config = dict(
    model='multi-label image tagger',
    dataset='regions of photos with short descriptions (Visual Genome)',
    train_examples=203450,
    image_size=64,
    crop_scale_min=0.7,
    horizontal_flip=True,
    arch='vit',
    norm='layernorm_no_bias',
    norm_position='pre',
    activation='swiglu',
    mlp_ratio=3,
    head_dim=48,
    fused_qkv=True,
    bias='none',
    qk_norm=False,
    parallel_block=False,
    inner_norm=False,
    patch_size=[8, 8],
    conv_stem=False,
    layers=6,
    width=320,
    positions='rope',
    pooling='class_token',
    num_labels=300,
    init='torch_default',
    residual_init='zero_last',
    optimizer='adamw',
    lr=0.00096,
    beta1=0.95,
    beta2=0.98,
    eps=1e-08,
    steps=10900,
    batch_size=256,
    epochs=13.7,
    lr_schedule='poly',
    final_lr_fraction=0,
    warmup_steps=320,
    weight_decay=0.1,
)
Rows from block 3 of a small multi-label image tagger, named by matrix and row number. Rows with one number belong to one neuron. Each number is 500 + 50 x the weight over its row's rms, rounded and kept within 0 to 999. All counts start at 0. Numbers have three digits each.
After each neuron's rows are labels from the 100 images, of 14848, where the neuron reaches its largest size: "patch colour" is the nearest of a few named colours to the mean colour under the peak. Only what is clearly more common there than usual is listed. The data: regions of photos with short descriptions (Visual Genome). In brackets: how many of the 100.
# gate: MLP gate (model.blocks.3.mlp.gate.weight, 960x320), inputs 160-319
# fc1: MLP up (model.blocks.3.mlp.fc1.weight, 960x320), inputs 160-319
# fc2: MLP down (model.blocks.3.mlp.fc2.weight, 320x960, transposed), outputs 160-319

gate.104:555500497495514526581531539461529554470526417456425481411508481493499481489479437427415394499513502458505445514487508472458417515447529620458529422517448537519456579493495477517392413532561415501445402524562532435631589488524442490475428542483478363463526479490458544491459461521544511539484443535556431562492557453440542560522501601531574423500507555397423476563506537505446428564537521498546512464532539599502501497497541493559451530566424471506450511450514488488512380544466501
fc1.104:478587555487515442512461487536593448541472599480510533434524521466574445426539505580531497510538442390544522530408520585449567475503456451510481472509456495511571497550430515540488481518538463560507524543563479434472454517607536556483488528407448517512491578482549482432443489434538397525524556590506490527427523429474549521560445459535571450489589450527443483499447455618500462461557626479510550397474464587587497449483510443525506521393541450463518442466565476468470565510559498
fc2.104:533611489506521391482556507491521519581435512533414528498516521475593554441473495488581548461546362480405506531471488460461570545507488435533488532513488422484517611546472539437494472513563551481490478536411504506404522482441520559560570512495557538468485565522471416500535455516475487545583443428545557519533401589443473473509464502556374530474468536495548532475475513492422485593458632430538557524552495459473526566527429432572426608540442480525484535530536474494484575426465554
patch colour: grey (62)

gate.630:546539502418587499470598430501559564434413498479504555513369503482553509416544466460455535505440372515408459516556554530500457477510541533541430409501516589443484511529466592504531602494540607560541527511465540586546415482542486519492511454555453496466590511408508493512556597432513462466641515463485439581572438407542456506471498383528439467467555480407538495533500514504524394498508487419551446532480518395540487584518515474467427504446440540424440506511509496509588590516539492
fc1.630:543509445534519452443566461540553614479439500362453500533457515531600399551510539558449504531445492555542486523556535521517434483491503527583542460483562518485493454524481549448552537519519579564590514503447544568507419492507537491544578468629461516461546493516531352539568625418435545514566528486527491576528470548575487451419541427579437493530422436508625602484468521520585439498543478545502516491518417465498488545479429475551435560427369463480361589470461542428531558500518484
fc2.630:429480554588570482455461419471564566521532442440474487496568469538469444592509496531508529476577583564343531498467360504503444593372514441534563497446510434501503535452466481440525459518481528489529515465504443497418526579517444576502474574512443449542482412508600545515514503454500504502572459431553492579483469520431599485473568486476429481555440439515579560433495506447543420610444514558546533509509480481407483464507436463509534489443493501574412438523547474495582513548478551
patch colour: white (58)

gate.167:499432443478539576518423494501529518471502513469511534358553487530399483525574546553543549515434510428445460389472469541567558489519505597473471467601520484478526551510615577520436525512476494443515582517535564482519461567507457512497491420518539528427499441447471526496526500480520502375509451532510474563508502518444449472563467514510505423579509515548553468483484490508529530532503468514469513548572622600457489473534457557538497615465489566583445465470585537457463483542541517
fc1.167:460494461481509490462547526407518492430515458523574447471524501474498540459470518514498526526367411487467475417424445610527549500452494535552570483486559515524408453522478460433461467434544525441456582501475585482607458496516430534456508445487479470464512465496466590486583458463574434511497533553549506603452523523434478409626517410511493447561474551484498468457458546498488458553498502492487544554528529537528489465533524508483447513442522498469538507454629483478513522480589489
fc2.167:413638479537453535543520418523503584471493583421521473497417442540500452437495553489370553338581533417483501536528525503566526454453496541441613516500545488568543504452535576485584448580441542461521566450603499494591451517471500471485465419609516500512653566486546579453548395442392474457470443622561492561428453543549478491485431481412521521453473496451436528434455429442550564576503518477567523465467511536454552579510529433466508530483469509467444408533561548494505573421485545
patch colour: blue (33)

gate.650:520491501440547595522435584486531497462475423460432586583478466478509523462525508462473429471428488450467423526544606566402449456470462527569548460485346528527471514522572499433494522539576444506479457530486564575493547502568483529387584501477518464445512547455541603614519444510507507588568373464529556481538557461523430508514558531498570449480579577515533483559593497509490508555557462481580510579524400464417496519510472528545547473521514439463484451473515434434517568433470415
fc1.650:503521616523479500535524479507410470466537472545587477474503423406528504536389471491515539451556459495471454513455495445572591496435537497478385521509412482464507512460468483589514453346493535444580435584566507546510570398412513471497456519471524513462609527500437487496405509615503473501472471583488468532554467540370502433557469455400520505475538489513508518577527579479460438472555459510491415509517593474534460499489458431538465460529548525533565524544524497496494459588455592
fc2.650:506434466559567504499487486619453414519478463370496561445527442437507537426560564438476470438538463479561468552551553464495498558470501437501464500503416534555512485526608476494531462486512455542493413481534441461426508565559563477353472444527540548466508527454581452487453586547525595497461496643485529567573578437529478449541489484457563551453475510509487460494463504407550460489590450484491513488592442456480491487472505599596509507478510494468462506499499531477496515499478538
patch colour: black (37)

gate.178:482509512463504638478421441465529520513480461493535482510493499449499423531583501544581546532508561540453419529596475499576573429583561483500501496433486529590596440534522525554418476428461550577475591496432544495444481549552537509575498427432510513402565553484549460522546485489463428450479448554594524464549435543479456528541495477477525532497438458586526586561478462619513551479458500540506512551498438563533518498486464545497473529463479580534573511569543539490503587475492429
fc1.178:507504441484504514469537534459397478554543524591542512497534514453539560523551468550540470537560512558466501479529443428528540453513503456512454494505549475503534488435512482489496455535539627538488491495381469499516478464496436540437465455463383498481409510500461548549563571525482460428480468488504595507526479507484493471475551471522476502458536484574455494491479474596495429505538497493485515505489497516569402451484440540462566495586522509572571487435410537550395541427529585
fc2.178:607504439554555455442401467563481475544588511578438515407455406473531451461569506474470532477489529481479488609480522597446569545466531495611569476556599540564553421527520539566472487494575411463539503594593508516522521464509517481480558513587545513595560489492556511429462482520528506436482501582507427489496458505451472484482505556466493488565388413549549481452436489468438521521514461458553457470568483445451432495533502585403516594442513516536507448369478521545600435530465375
patch colour: black (28)

gate.675:472513448486555549506537544412555472433477512547509466403491493499475541405468426520438468532484558502445492503582502456437491501452505502497513477564508543486499498484458546461404575593603537509472566554522442476583529395491405474435553477517421417397422543513498545522493437508543485496566492396546482469510566548608535538484485433529497457505541568602477533495381511554504505626519421552501534536514477475483412534451536548448550406526458541592540529492403473467470470430445555
fc1.675:545572452444479514531511403413448533518474536403462580381568474482529506517523439575452445557500434479529485331529493410466505553373469504550582446508513490524504490602426529452487544444486472457500452525521409504611543450524522506430506492467437474521513484470557480523455544563522471553469549487557480487528570486536510501481470458481575434559487569433479503534512583557540453544484518511559507565443458501544456539425527483547578444460501504566521463440488472478492421496444478
fc2.675:539558486457532519488406440530546572469485466499567503494479556532511514539515466442524455502500552560467615467496523377490447481510472478441483452406500437526620534545452612483435527473500523461438547504488460545435488461407506588510483533502492529512425442519530362435481514570553418502482542371434566523448542440541530532481522422489583522507510466411508497442477523526454488558399445458499531577552517390513500507535394541508510597499539435550524470483500498531493544502516446
patch colour: blue (26)

gate.544:455447523459540542501470435442433578514452510526470588580393498511500466567558443373520494568556531530452574550526483506509433488565592562463483466526482460583389599463543570556439521546434538570534422485480508529475595493461517448533394533522480517487547503504464510566526486573495517443520417550450526544496543555443611478483502587468498571527544599492498458562505469568456472481415538504582417581499569541506427434527448380521451503542472455393480520396530547514552532551435511
fc1.544:616506535505460450444440534525528516507438522556516453493457513549508476452567538540481536501541535594557457431437440506450459550484494527482528584561438547478510580490498488521558527541473505456485518503447475478477557507465532481435471503440442552502493501541520446568420502425465548395488537481514437512497540488580398468434472394497531561410518422481494497563557394573587527449514537484528504559539445509654525570489544581517607496311566522530548443499540512417461490497521442
fc2.544:556504533466496450548505493523476444501461526513550510455508444480585555525441447517452533501542426470329464554534482542403504532441412477459503585511436517478556474446513395483553450613585465416506517488483499520523535545533539638489504603438496500442450509487544502487540489475511498479480491484556540435506576495512496443562473494462537522536531497571564446497543455441492454474528477489504498537453496412500512566480599511531512489492528584606482553522487490530368500467520524
patch colour: grey (97)

gate.501:435581483469553520538480476538535398508434495460446518522535487433445488503448497539481558420531457431484428390440545466521519555477481497490467513623474518505378506582465477475498550479541503617510626543463511414513543446478511521482612416513538420438427484496504533530535464465533452546569433533602516521510457482474465508493523585539443521582504523547495479509431416535616493556518487584584592486495439521409509502491545467520473568561593491551445465446434427412421562473538511
fc1.501:510426493529431428557480571593456567570529520493564480468453512632513517556552432449542422434535511465557501594550455443434476551400494560472488494440438405475532516398474467500599416535514554541464488430458412564436463633396443536454499566481484501498503485530513466587445528473450621490426497509466502470494466406433559460551503523461562443553470478464452521587528559433454470491480546503530435416548526463509545510480470508487550510479488446402465527565390550473471427547526476
fc2.501:471452497564484423543491440496497492421537498590425513459585592467535461588498468502585412577497453481421520475520571516526530548593528527546452431502532499559466434469565446526468578510463488496439539504496491421588483453623466509483439467455493506494456414334498613515470488503509397528557458391475580567544544565469552522461590487484475581472470495568451590493582616593507529421499521516513491488517516560557474402528496452538456501436510502572497530587554419594488486530492493
patch colour: blue (30); cyan (29)

gate.249:512457598425462613394475591574556420461478399550516453528516505525448461379545486437482543510417452473468483547481619431472460396565483478532457535545429583455459534569514483405483589550550541539488510543527433508429517516493398597498509453584597523591444469474477530502517509470546553471559476453468482579593517566396439552565536570459443460427443469471506438518490488596456506489586566485587503423479514485493479595456446470577399522512521476460462496443435458565517509532541474
fc1.249:511516480522530493512539419484415525507491516490588530499488438496580532579492473515503478472496530612482469439580404489494472547498533547479603490459612437562519503345492506544507517535463546469596524522478561477541424574531549470622431610488502459498553553521583498586514576499490433497462563521478454463487402545488515504507462508456564387552516478467541535521555486427495453521453458479485501489603519510546509417533502471451559427595499491497450565565493510495471419473465490
fc2.249:517437455434438527515499478500533573516444412578501557419479453551478484533538494501511478538456489514644485534593477524483471465464516555524513442518557448488480480568506571466418583444564556550415506498459520459529431497483442515559540554551568484480520494471528456548446529422458434539420483483542536472561490549455492552487435544508482383575405501526542562597485454580424506416546496498540471398614503524555533452546538477499462547605418507591492554560375511385534483561504483
patch colour: pink (28)

gate.707:603543482420556521516571504451510559474443549454543524465562465513481448504473564580470515479496513531501463450474424476458455489509510518487502433562488499457476494481458580447519574512504572512529489487450464481590465494521344534524492544451508475430451529460464447480545496529485439532596510405511386527522419541534529422459498473503531426455581498438528533511528492426537513536484530503561574580439557503548418520483507538522506616543510546533471562520549448469469514602494439
fc1.707:457539590562533533493472454507522474472511472537550511431532530468513523518553430499387540508399493399537524398525544512492484550572548607424504442556578565542443556475474471495541580488585538523458517547529461417575421502524527496622515460548504497511487433449493525404564496528517479491525556506526564553509461507495418500518502493527411490511459515505472409470486525584482463459535487491511467513556495530523415518494515421538359531532484550530431569444640510553459504488431436
fc2.707:479531499433587488509529426453436565427450499497539470492525466546480548567502529432409551552435491454491516425499588475525538502561500556481490435417504600633479620540611543510411473523570481532449488503452484442457496517452538418597524587567518524511520479466469512451434455518539462573523516586529503425483473552550531448449506498490441446410549517569499475512443488531515495521479504489539461499613574449414473471516438510384483484440478502572450533436585526438457494492515526
patch colour: grey (66)

gate.265:540533539421583502530553561506467542441522550527506437535510366540523526356516430578479561460509445512479441544479551500479525474527463529496523452579552548489498443499502577458397641467507534451527570581467503470489477480461480454549568500548532498490427490439457478509501427537550471477542491532473531576470439464576518498547414500498528507485454481510492445449411457577469483519508489462505519540454528511523536492472515457455519608523540466439592402412407479438484546593414364
fc1.265:486547535487519439431390527565451530447454496524540451554431423546517449461510452506465469457508460571549443515502572507579490529526477477499466530504607555575523386485445495500556606516540472497436550508551470427474632487494569397532551551522512578545501480507543484540446413499466414529546503523514477509513477542535440448509413491514468539413556390499516542507479455501490503511488487583541519424549437451514465527406413449484426551544547462492495543568573527423442532556562499
fc2.265:497501490527464482526548519458440451591527496486448481508533571475568498566478502490436451583597536539507532454429481475450516488602509508536506528503455506449446547523500509600529409537457506555474422514505497552405546519479491531545423534583532373492503562574465530491530511607504547566512516482414490484504536499429550570470493536493542447409482474434533463520493496453491479459515500447577494533568487537509529550525515421467580503513447512505450565514457456559491370499546630
patch colour: white (38); pink (25)

gate.635:432462473442487522511494553484433490442506449491456476471507578494457572484524519505519516446461485484491480527511546536549514507501471464491525476485451556549370499533543452493527541461577595543524533485425497499540505429584472541555530524422512436446527449457472475446527463503560493523526419532545459517538424474377568451569533617457593419538459481476406546453456470544573594546508532452492455603502509520491427531570570413587387509495481577444515586446506479601479536507487549
fc1.635:603430471427465574469562417463567487537480498420581659518438502565429597494528540503509449568452432422484598596599597501477435471406478487542482500521507441438487590476517432489526484474496533559489434445427544587505470470561524505420479460421413490487557482473487498506631503537402523564496504474521490538577477564495446440517501523569570513527534525431471574490554551526504469497496466517520507554418541439534428540513490508470501413477440480524459512471536449486578558482526607
fc2.635:432494501471494487542472483548495524512510443509487582503498535479492523454473447458475456538533493488506505520538456457499492503481468503553516564437494449475456532453496586521490524524470561470495469531488494469431498427487511553509556421421420546438542499445428523500513550450477421422470418538535486518502527564517649507543600416444466513528537462491431495533514585519546474501432548503343469508557547451504534417542402471589403468501579509494569544419609568605425540516395520
patch colour: grey (81)

gate.641:450559584567597493460480472556512461468458464450518456536450491428636424517511398498455548546508422498414493471632586427499584459577527436516502412526524543508471539546448551496595534593503497561521479544516435489456422479565538526476504509574580527492558448491581505510441514481480475496573506553494592396555452407563475536479432538617443537552473509590428464465537412493493538505545472508536412418501404498557513538557479450546579544476482461482476459492505576435546467517525547
fc1.641:431444419462514453538541520432468473542522494518506440474447431511468535494473544488492484512393490596490527390519484545460471567448458571512490576518504387426456577543502423568510470513586513509519417421427577445447532448535480562462567492465480539495419552528523455491626529473529449498479519504521469520475491410500559378549458489527470534526441461465526480499451509544476417465479533351501468472400602462483536584458504569526458559448549603584472558554623531551423538453497487
fc2.641:398439465484469531514412463440467487551486447484402550482448511515573491501521389597484520464470464570554577532487547515469533453496513517488552559478536496557526547517464536576449474434439417446492517484539432471453521511400503559512531505562541551418578498595523545614569567543485485446473461534487543496508509558489490488497478475428519480524401498537490533466461430534515459373534357518463413437557533429588556516506491496423501435522573535491575479429620546523444504483563542
patch colour: blue (33); cyan (30)

gate.23:577555506498529601507467464430522481497454516471521543375469472408383461481495497492549562591431444468429393402442467520472438586441590588469564450649575492444484550518535541433455515552495573551403614475513495480650483461543400526500556426497547432448458432411467500447465431496537522436544458498528457480570544504570463552541507523539520416567455515550540417536457440539567465558572463466508590493490518550494430490482583526576561555450503478527472457545469467416493487453570483
fc1.23:540465531489511424574489457592547560554560537565520525421508524484491492576487466529557454527514484545533610607454522454519469514596485486471381518524444450549522565445598527540543502538441497637548462481564494579461472442543492481510489490521477545458482476511493431556424486584415526557522478430438534531562486478508467511507575481445516553494593408485514594533540603543398524526437542496474454534500427470510496566472369467500504532488447471545497547504450509528541437518446495
fc2.23:575459556502522427496477547551483449548524527626477584472583500464521475553535398516607484484414462523462491562522501588558415442433476461529486540490475552409513442527557487507521537489600484523513558526509437489508481489504473519485489473366490567544505543465611545549565572564562543545533544433432599531509488424457494575483479500529473512467495537584588512497616536463459550481486558487506556462472414507550421452526574504495500507528518475572498477570449431551532462534511552
patch colour: blue (64)

gate.256:624461488533557497581451469467539544512467475509544534498530502452497566484520588510505447521458479478456517451470427567516429499471537543529457483518470520519440526463501473557438473377520528433573347472590443508547573592548594481540435507478536533532576504540499443498437549508418525548514553430469471507499673587435468547419576419473440484443544577427505403494527546470423492566577501419493476556448508487555471506444564535512498545457476485510427498496487500531566429611506543
fc1.256:507456441535502482492488469464395511498531494555483501375421502497395468446612481415562484437518477527531511487530497474498531579387483540552471508575577496533392525419575478530511532475454518509403505532425453490518522493447468511475472547449520527516525471456536448557521495512519496519515521606591426589530492581517587395576475492453509495538504509577443512522502542517522525413439480561505535490517569443577540479474548460438610400537495553562609561442593529432491415464432522
fc2.256:526572458546512500459447468497509387517520533529544407524473463485529522368449486529492452534496532435547533533462517534516467411473490487581477507549498541439597458504464564505515507556482484514632498466527496579340552477560559559434559516425464507544492498527540462498512527502485490451430518590558474466473533459515516503469562519517504577441513539553473563513468477499542566507527507380488449555478461425504571496516552464446402523504506505454510466576521415526475531507572463
patch colour: pink (25)

gate.522:511602443518617550490492523504510440435497468470501516451484408407520411529525575485540545453450497504409475510565411592476521471559522455530479430466453441543530481392472542408469486588518461477491477392497488510522505542578510572520524547477610451546557518430444536417467557467424430480579489544524470500581485470537433540593509467556486427590493430536512477516524408465465460555552502390476497484487402550535585539574529580599492627563540520510443433520528537506492450446512445
fc1.522:432579406623547468482483542518491444528565505408459467424557519525516391528586516471493573503483596549501533504607410517515518457550493415428607558487583487521492493466489501505486513568542499493486548454507513440450476523541486439570529456519568571499528483530467425492509472409456524477497527497490472376495426385534548539451589451529420432491371526490506492460519511446565573522514516429469570456501522550439460556471570529455489439501467527612551503532483450518468470442506451
fc2.522:468553469491481398441492513457464435417448510469448422526555545630502564453428513428461500471471454574540510473458457520573639486504468521453573562416478526506524498471420508542529543510410456387552458577537450482466532459489511413525493558563504545578476580485514531525502461503504522528384518500429530349509541478509581507451526496419519483432505529488483445527454555505529484529544465492550526452472513479457516541399460492496525433475506538547519568432500459513528525447488442
patch colour: orange (52); yellow (39)

gate.61:465606561485496599422401539550434475550490465514484520570513452437545399474498461508496498573530461477470457472513485409519493408504464490488518552553521509489458420570371469456503538530390472552489525522588550506494561457501469547424508366560556406537580425511492537565493455454577402509501464470497561438562526532518511506487469491617484533472596550516454386529481468515440455518594542503603445505461459508503510467535480548546527453575478528556452519539525539466492380419484511
fc1.61:400500466516486471535561445491531531436506582597534514420524537559554631445573534527521552537466566477529477464484484381458476456452512496473494502475564503478538413534523550488392454486485609487492497446416417547624453398511529520492580445497419514536498515456509470467595497487510502570499485515510503523419484524543471496488440415527434545485505501486494476583405570513457420544554483495528524578529496553565485516529497613417530520508498591574569638508443537472486541503510466
fc2.61:434484567479463440604507504519501505463476518469508554390558474578420454476440430585541475540553522457384428478428512557403544470461468487542459557514445561435445462487481492461472512564444512504475542579440531405438599588526431538448434475483506490502489469504475610561529525443478501488514460594473427523489508475430455533603528526491518463476584457458481407521474457450602480554577465401549550530455536497584471493481531549559491460555485550617485440426558536467479504393559512
patch colour: grey (66)

gate.211:478490528456543523462479455573437505451471569424557533457525466543552550459552556398491569495512531518499432437565465435516479578556459553505534494469592591519509456460489559448439626493517448511434475524446465506553515464445435488453532448474417503487516541374518504548481495502498478514541483551509571534565488515526398484438496474508486477455512624425515515462472550553528526554540461513556474424525432492476487476569525582472517472646522563541557563465491442481499489556474399
fc1.211:452411502559484434505502484494505522527460483485490492581391463584458363520452507588427482557413483592477553492499461530527489439541517506498407528590524472454437478552476524467585539502549530529501506450584486536403506491471522476511543448547549481463524457508489525517470463514435476473535518501453483517507499464592594506579557550525487538526485438584492529490492432502424418493544458568502433507509463471479489523502480449453553447410472512523520552523468496584549559491524642
fc2.211:489484546543460511531526530483554479500520425476427470483536480594536552539461498616499531439484475517556507481505489470485504460426484518473525486515389515475523419587483449519470565529516511526519425451550472434577506545497511622485454584546499444519489447464460428573471536494498564492559454450461434496484415587447530588478555518477486487546501492377514529568510556581430456457530383502467422505436510465475492572532504547557511545506463367569498404488417534462479467519541525
patch colour: black (58)

gate.17:540495554437571501376418481424525514510579458467484472492488516538603480459590459538552487591482444469439389480565545571470448495528450495572515475507506526483469522532549540445495522522531461548502590454452582458557449492504487424575506580500581495540583489494532498463476545498485610428519466557566505510608463553512398538537489532524599410596443468537472422514591437457522450459557407525423480551499545550497520480428465470537411528539437476502524419476590598494502498432532456
fc1.17:449541487494451410478574573502385482481492524483581516545443539476434429489475556471485422492598476421494517587507572541522533523504501458480375468505476527524547453554522420554446499476561554403451456501579454464535534542423403525438429497571457553525429551517564561512559464486522493603453555485520600508445572411487547475485494491461464479400458590398483497551540564483386445524460594486592545443492457438446468539528578520485551479457482423493488543411508453476462471627541527
fc2.17:460485482461457492547551503479562479569542432418576552539489527534605513417490454603441530538476435351495482562523593455473574487489402502576486461484500548478584514587459514537526498512415578501494487476437501513568466534466605473467438447510475514485548399502471430515516449489362593562535468471457453443508456593391560435516539501572526470478501496470509504579582464522479445385462446479489393523412532485532483542590530460564468491491480492489525496515531546416520514483593522
patch colour: orange (25)

gate.456:493534491523506477466564453481480493462488480614489433401547497525442441467533457490574515574403451507514547439448440527426468486528552581459572484536557436505395538413458455484566429511472502577476514447499448452518428559488521497517422458475462499481487562492476543465516496559604489484486502537451494608507544443437507551508471464507454506482438454569413499462408547557469491514587564428444545520536513557505549426557578436582500517405481506402561498449479536451506496550476514
fc1.456:559488587432521552407402514473582585489477447457530481637471463529511382453487544522427457556565472539463538534544544588498555382415454485557466498536452513435556489585560524537532552517482524508449551532461537458443503443551405506435544504497528553513461485472533481505423514542438581503484494487523434471539544494530524452465476485439601466468526460525504486451570488551475386526520475524474473542448512382584526530429436565497586431474503466404551479540564501478564496474516583
fc2.456:510553477522512551388509466489584555427492583488534468517534463494537467570478468517502378577457517472522539528481496536612413538539553488476453491457546465489488503575475530515495483575478390498554529452541562449558591472461355561495449541538402521529493585466546496511579557561497483490472502469513551483432483452542492570419439559491469582444531417525488587539493563547490455483385456540454456506530478472421501423549404508490479530518457419482475555429494524444418527551438484
patch colour: black (30)

gate.411:486557455545537540486522484533518490467560521466467525546492507450513393468491480551495591499455523557464507475456440480464569439571474439533520530524505467468568460441455555436476481485552505522471518490605479493459411539468565539521565453429559419593513481481526498452491614465550518454486547453427544474405509465510474556520488516526438480570476461538549473503516408506522562485569596426532510443453440631529542418559602444455545586478532442520520446461399548488558473427553445
fc1.411:566420438569525499542638474485546481493438545429539471461450492541397418510502477497517479456536487546454547537477447550530468558399521582544481486450520396405469491530439576575496457558527534590516437521494513499504509487451418587545562513511582470527582516485509432444480542421481473388544445528493464541529511557551528458551528545473445475662472507530552523518616423507541500544392565508504482484457541490476557475454586488604509434487489535473365532539395488541480505439558563
fc2.411:423538489557463451545394452506518418491564572498471451488593520518517505516467518512530519488506376522443460486500579436520462433541434458459556511487567492562585643491603435494561573532383491475499547565461505455443488463505553507570532478545491510450543477509494485491542495510463403502550549480480626400458516559475450500466470451603488561505492523591426545518485529515522536476541537480484558569471527513539516414556556454445557510492542535529489452501502430442461550516600521
patch colour: white (37)

gate.760:515423483500532529620527494467457566522412442516462541579397508489524566536390540529532451478507477474486530599564510443534466480494528529505370465482490527489351536571366557555552571474527569594496426579581474525507483468431548511481420497551518491534536465454512444485528449589476520516526478484431557527486499489420517486546485478451470490451527530501545549557479517470408493528526464484596450474554498466445525481515504489458481565496516403442461488415389513450440473523452508
fc1.760:509527492510533468419439455520482570469541457536506571490415544560636467515477481596461579552438455489496527463541567400496615475532405561481502465509508554621576480470515537475479553519533545496539583505524568472450464493507578449407527502531424409513468507500610546464488478551551447503449539534546457482440589498495431505478505524506472537502472525585472484577513444517520450522542462618471467545439457548428581542500463554502497505504448546448456514599480499413445501498566516
fc2.760:505616497487463530505471510522489484516572515556466563598523473451372516505474455462521502386484455553560485455488490546549427470469460455574523512400483435490552567540562553470529601462460463480552599520403541370480421453503498487525556439496530554525472461407438495464517528552511356453505511457566566471454551427488506487546530532493456655593472511591478553513557502446543523502402509395483540517498565480469544510605537542449510519532517510428585508526505460456466545487509486
patch colour: grey (70)

gate.455:469582555491509506484473481475511462495536489554413581399566539498556510426452504448484443579493459450511475535477497525506565523501540475503442429509325534555521546551514518442453577569474504471475438472510461503633572471567452501554422561558512406494514567440494523450505555520558508554561496480542409509579527491451438600427513468500461531521534481493484414500601567453486447484519496480496460467449502515536521469519469454607396559589451451533465485402612518494437473537474430
fc1.455:479455447499511490515378473536525544560547516613479486454488483540499548545505453492504448516589516587539438595598529522565438463480505496487519493524482506613384506515468484451535522466486533502362479454547441468536492525488533456542401447471502575502508411464475503597466473465562494533518524546529485525464565502623509537545450524566494530576606476612507490468569524502534576505539452613449535513507461410479528441538572581479559468558575507434512502429560565397523437452455588
fc2.455:506458482490478547490520600509466490514532528502484428508532457480548506496619486516562518555482586504612438568547534548556505481515544477455512469460551579598493483575523508526503505464529447508480533544535434536522489515442499488442448481438441549430430518486581522523616483428518502508497497573466482522487510384523510491495527536481574497458548482489549441485554559580535483468484557517489477493502511528582473550533569513448556541530497469527472483512524481448469480377574463
patch colour: white (80)

gate.101:447450532461464515557511497514543414541485535529493524570505472487564570511504548512487470550480592445469521528547522561504480459524470508424570522539530474508434472519470416474532513515545550573463535472458432635498529484592532489478523481462534470538465467523494520406600529466495566452527516560388610521440493479522550591434528548526521516461421486520541377441514512498514545464552518474507462511528521487529505550526547535464420475494453523423411481489500448516548571490582557
fc1.101:523572572456485500536415531541548557526495466490541498469524393463444545492456465458602584533413536592480482419519557519541509400610474537470522584488546426501454483382543505552547504552419473518538604529524527459446428462442524508391429470505558478513448538558499511547462474500490464441523540521502471503452482417496488499477543458509552471484490573551449540494491505416440469470420486477475513511494556528470581403574530559508571510450449537508405522517450495479528470566474474
fc2.101:528438525413487538528585440558466540495501429417508448513499474584423439347500479528574527516417551501433455493518565471503578457568501474529443503547490517462500466519368512503502579383441499661362479487466564431518525554519506497472457561486496475534492488444430459515483458490577460522486685507515491488536454492473418421537522510476512453510526534477591493536496417545458506436533526507556550500506454501500478518493543513455466461464377469596411568451480508540446519461552521
patch colour: pink (48); white (31)

gate.15:473522530552563419538512515526494443487434504533460465545522546472390560491485471438510497451462477529514498545535542556486544509424510546453426449492400463484418526468553513491472518526558637571458461524435429465497538510459451522530576553479517590492440569485453468555611432551422576488496445494535518507524486484500548544511508503473501553470470474497451587527458491598484511545445505393516460559575526432549488429484552434459461526523503513556596510374555514409379483457459536
fc1.15:581477494517502596497422561529527535481444417425478489506541440525464511531488441511526470484493525460458499571505509550501552500393500518452441484474392481495419512609615453474520529444487590454574491456526480566431500522576403544413535620432516453470536533497439355504543481476445489523553483488493508572503501519497473498641483583478543393487455561471491527490464502600511452518514427432440563427475595490497567434424542467535392575512542392409520493473523536475445495442470564
fc2.15:536551547452497449518567591450491522586439473444557560485478575554513594495511477516493466546449439464440610443461515439510517551525458529518504472478466505524528530522565518507525489540454455449516491426552534464546556400472474395486466518523485526494431477511426573510547526580522628498512502473423474480474405580476558536513564518500518467469481455496555483523483538511552415516469517500448458527448522555490495455451395584506507446600434447599525590432508415470514510526462555
patch colour: orange (26)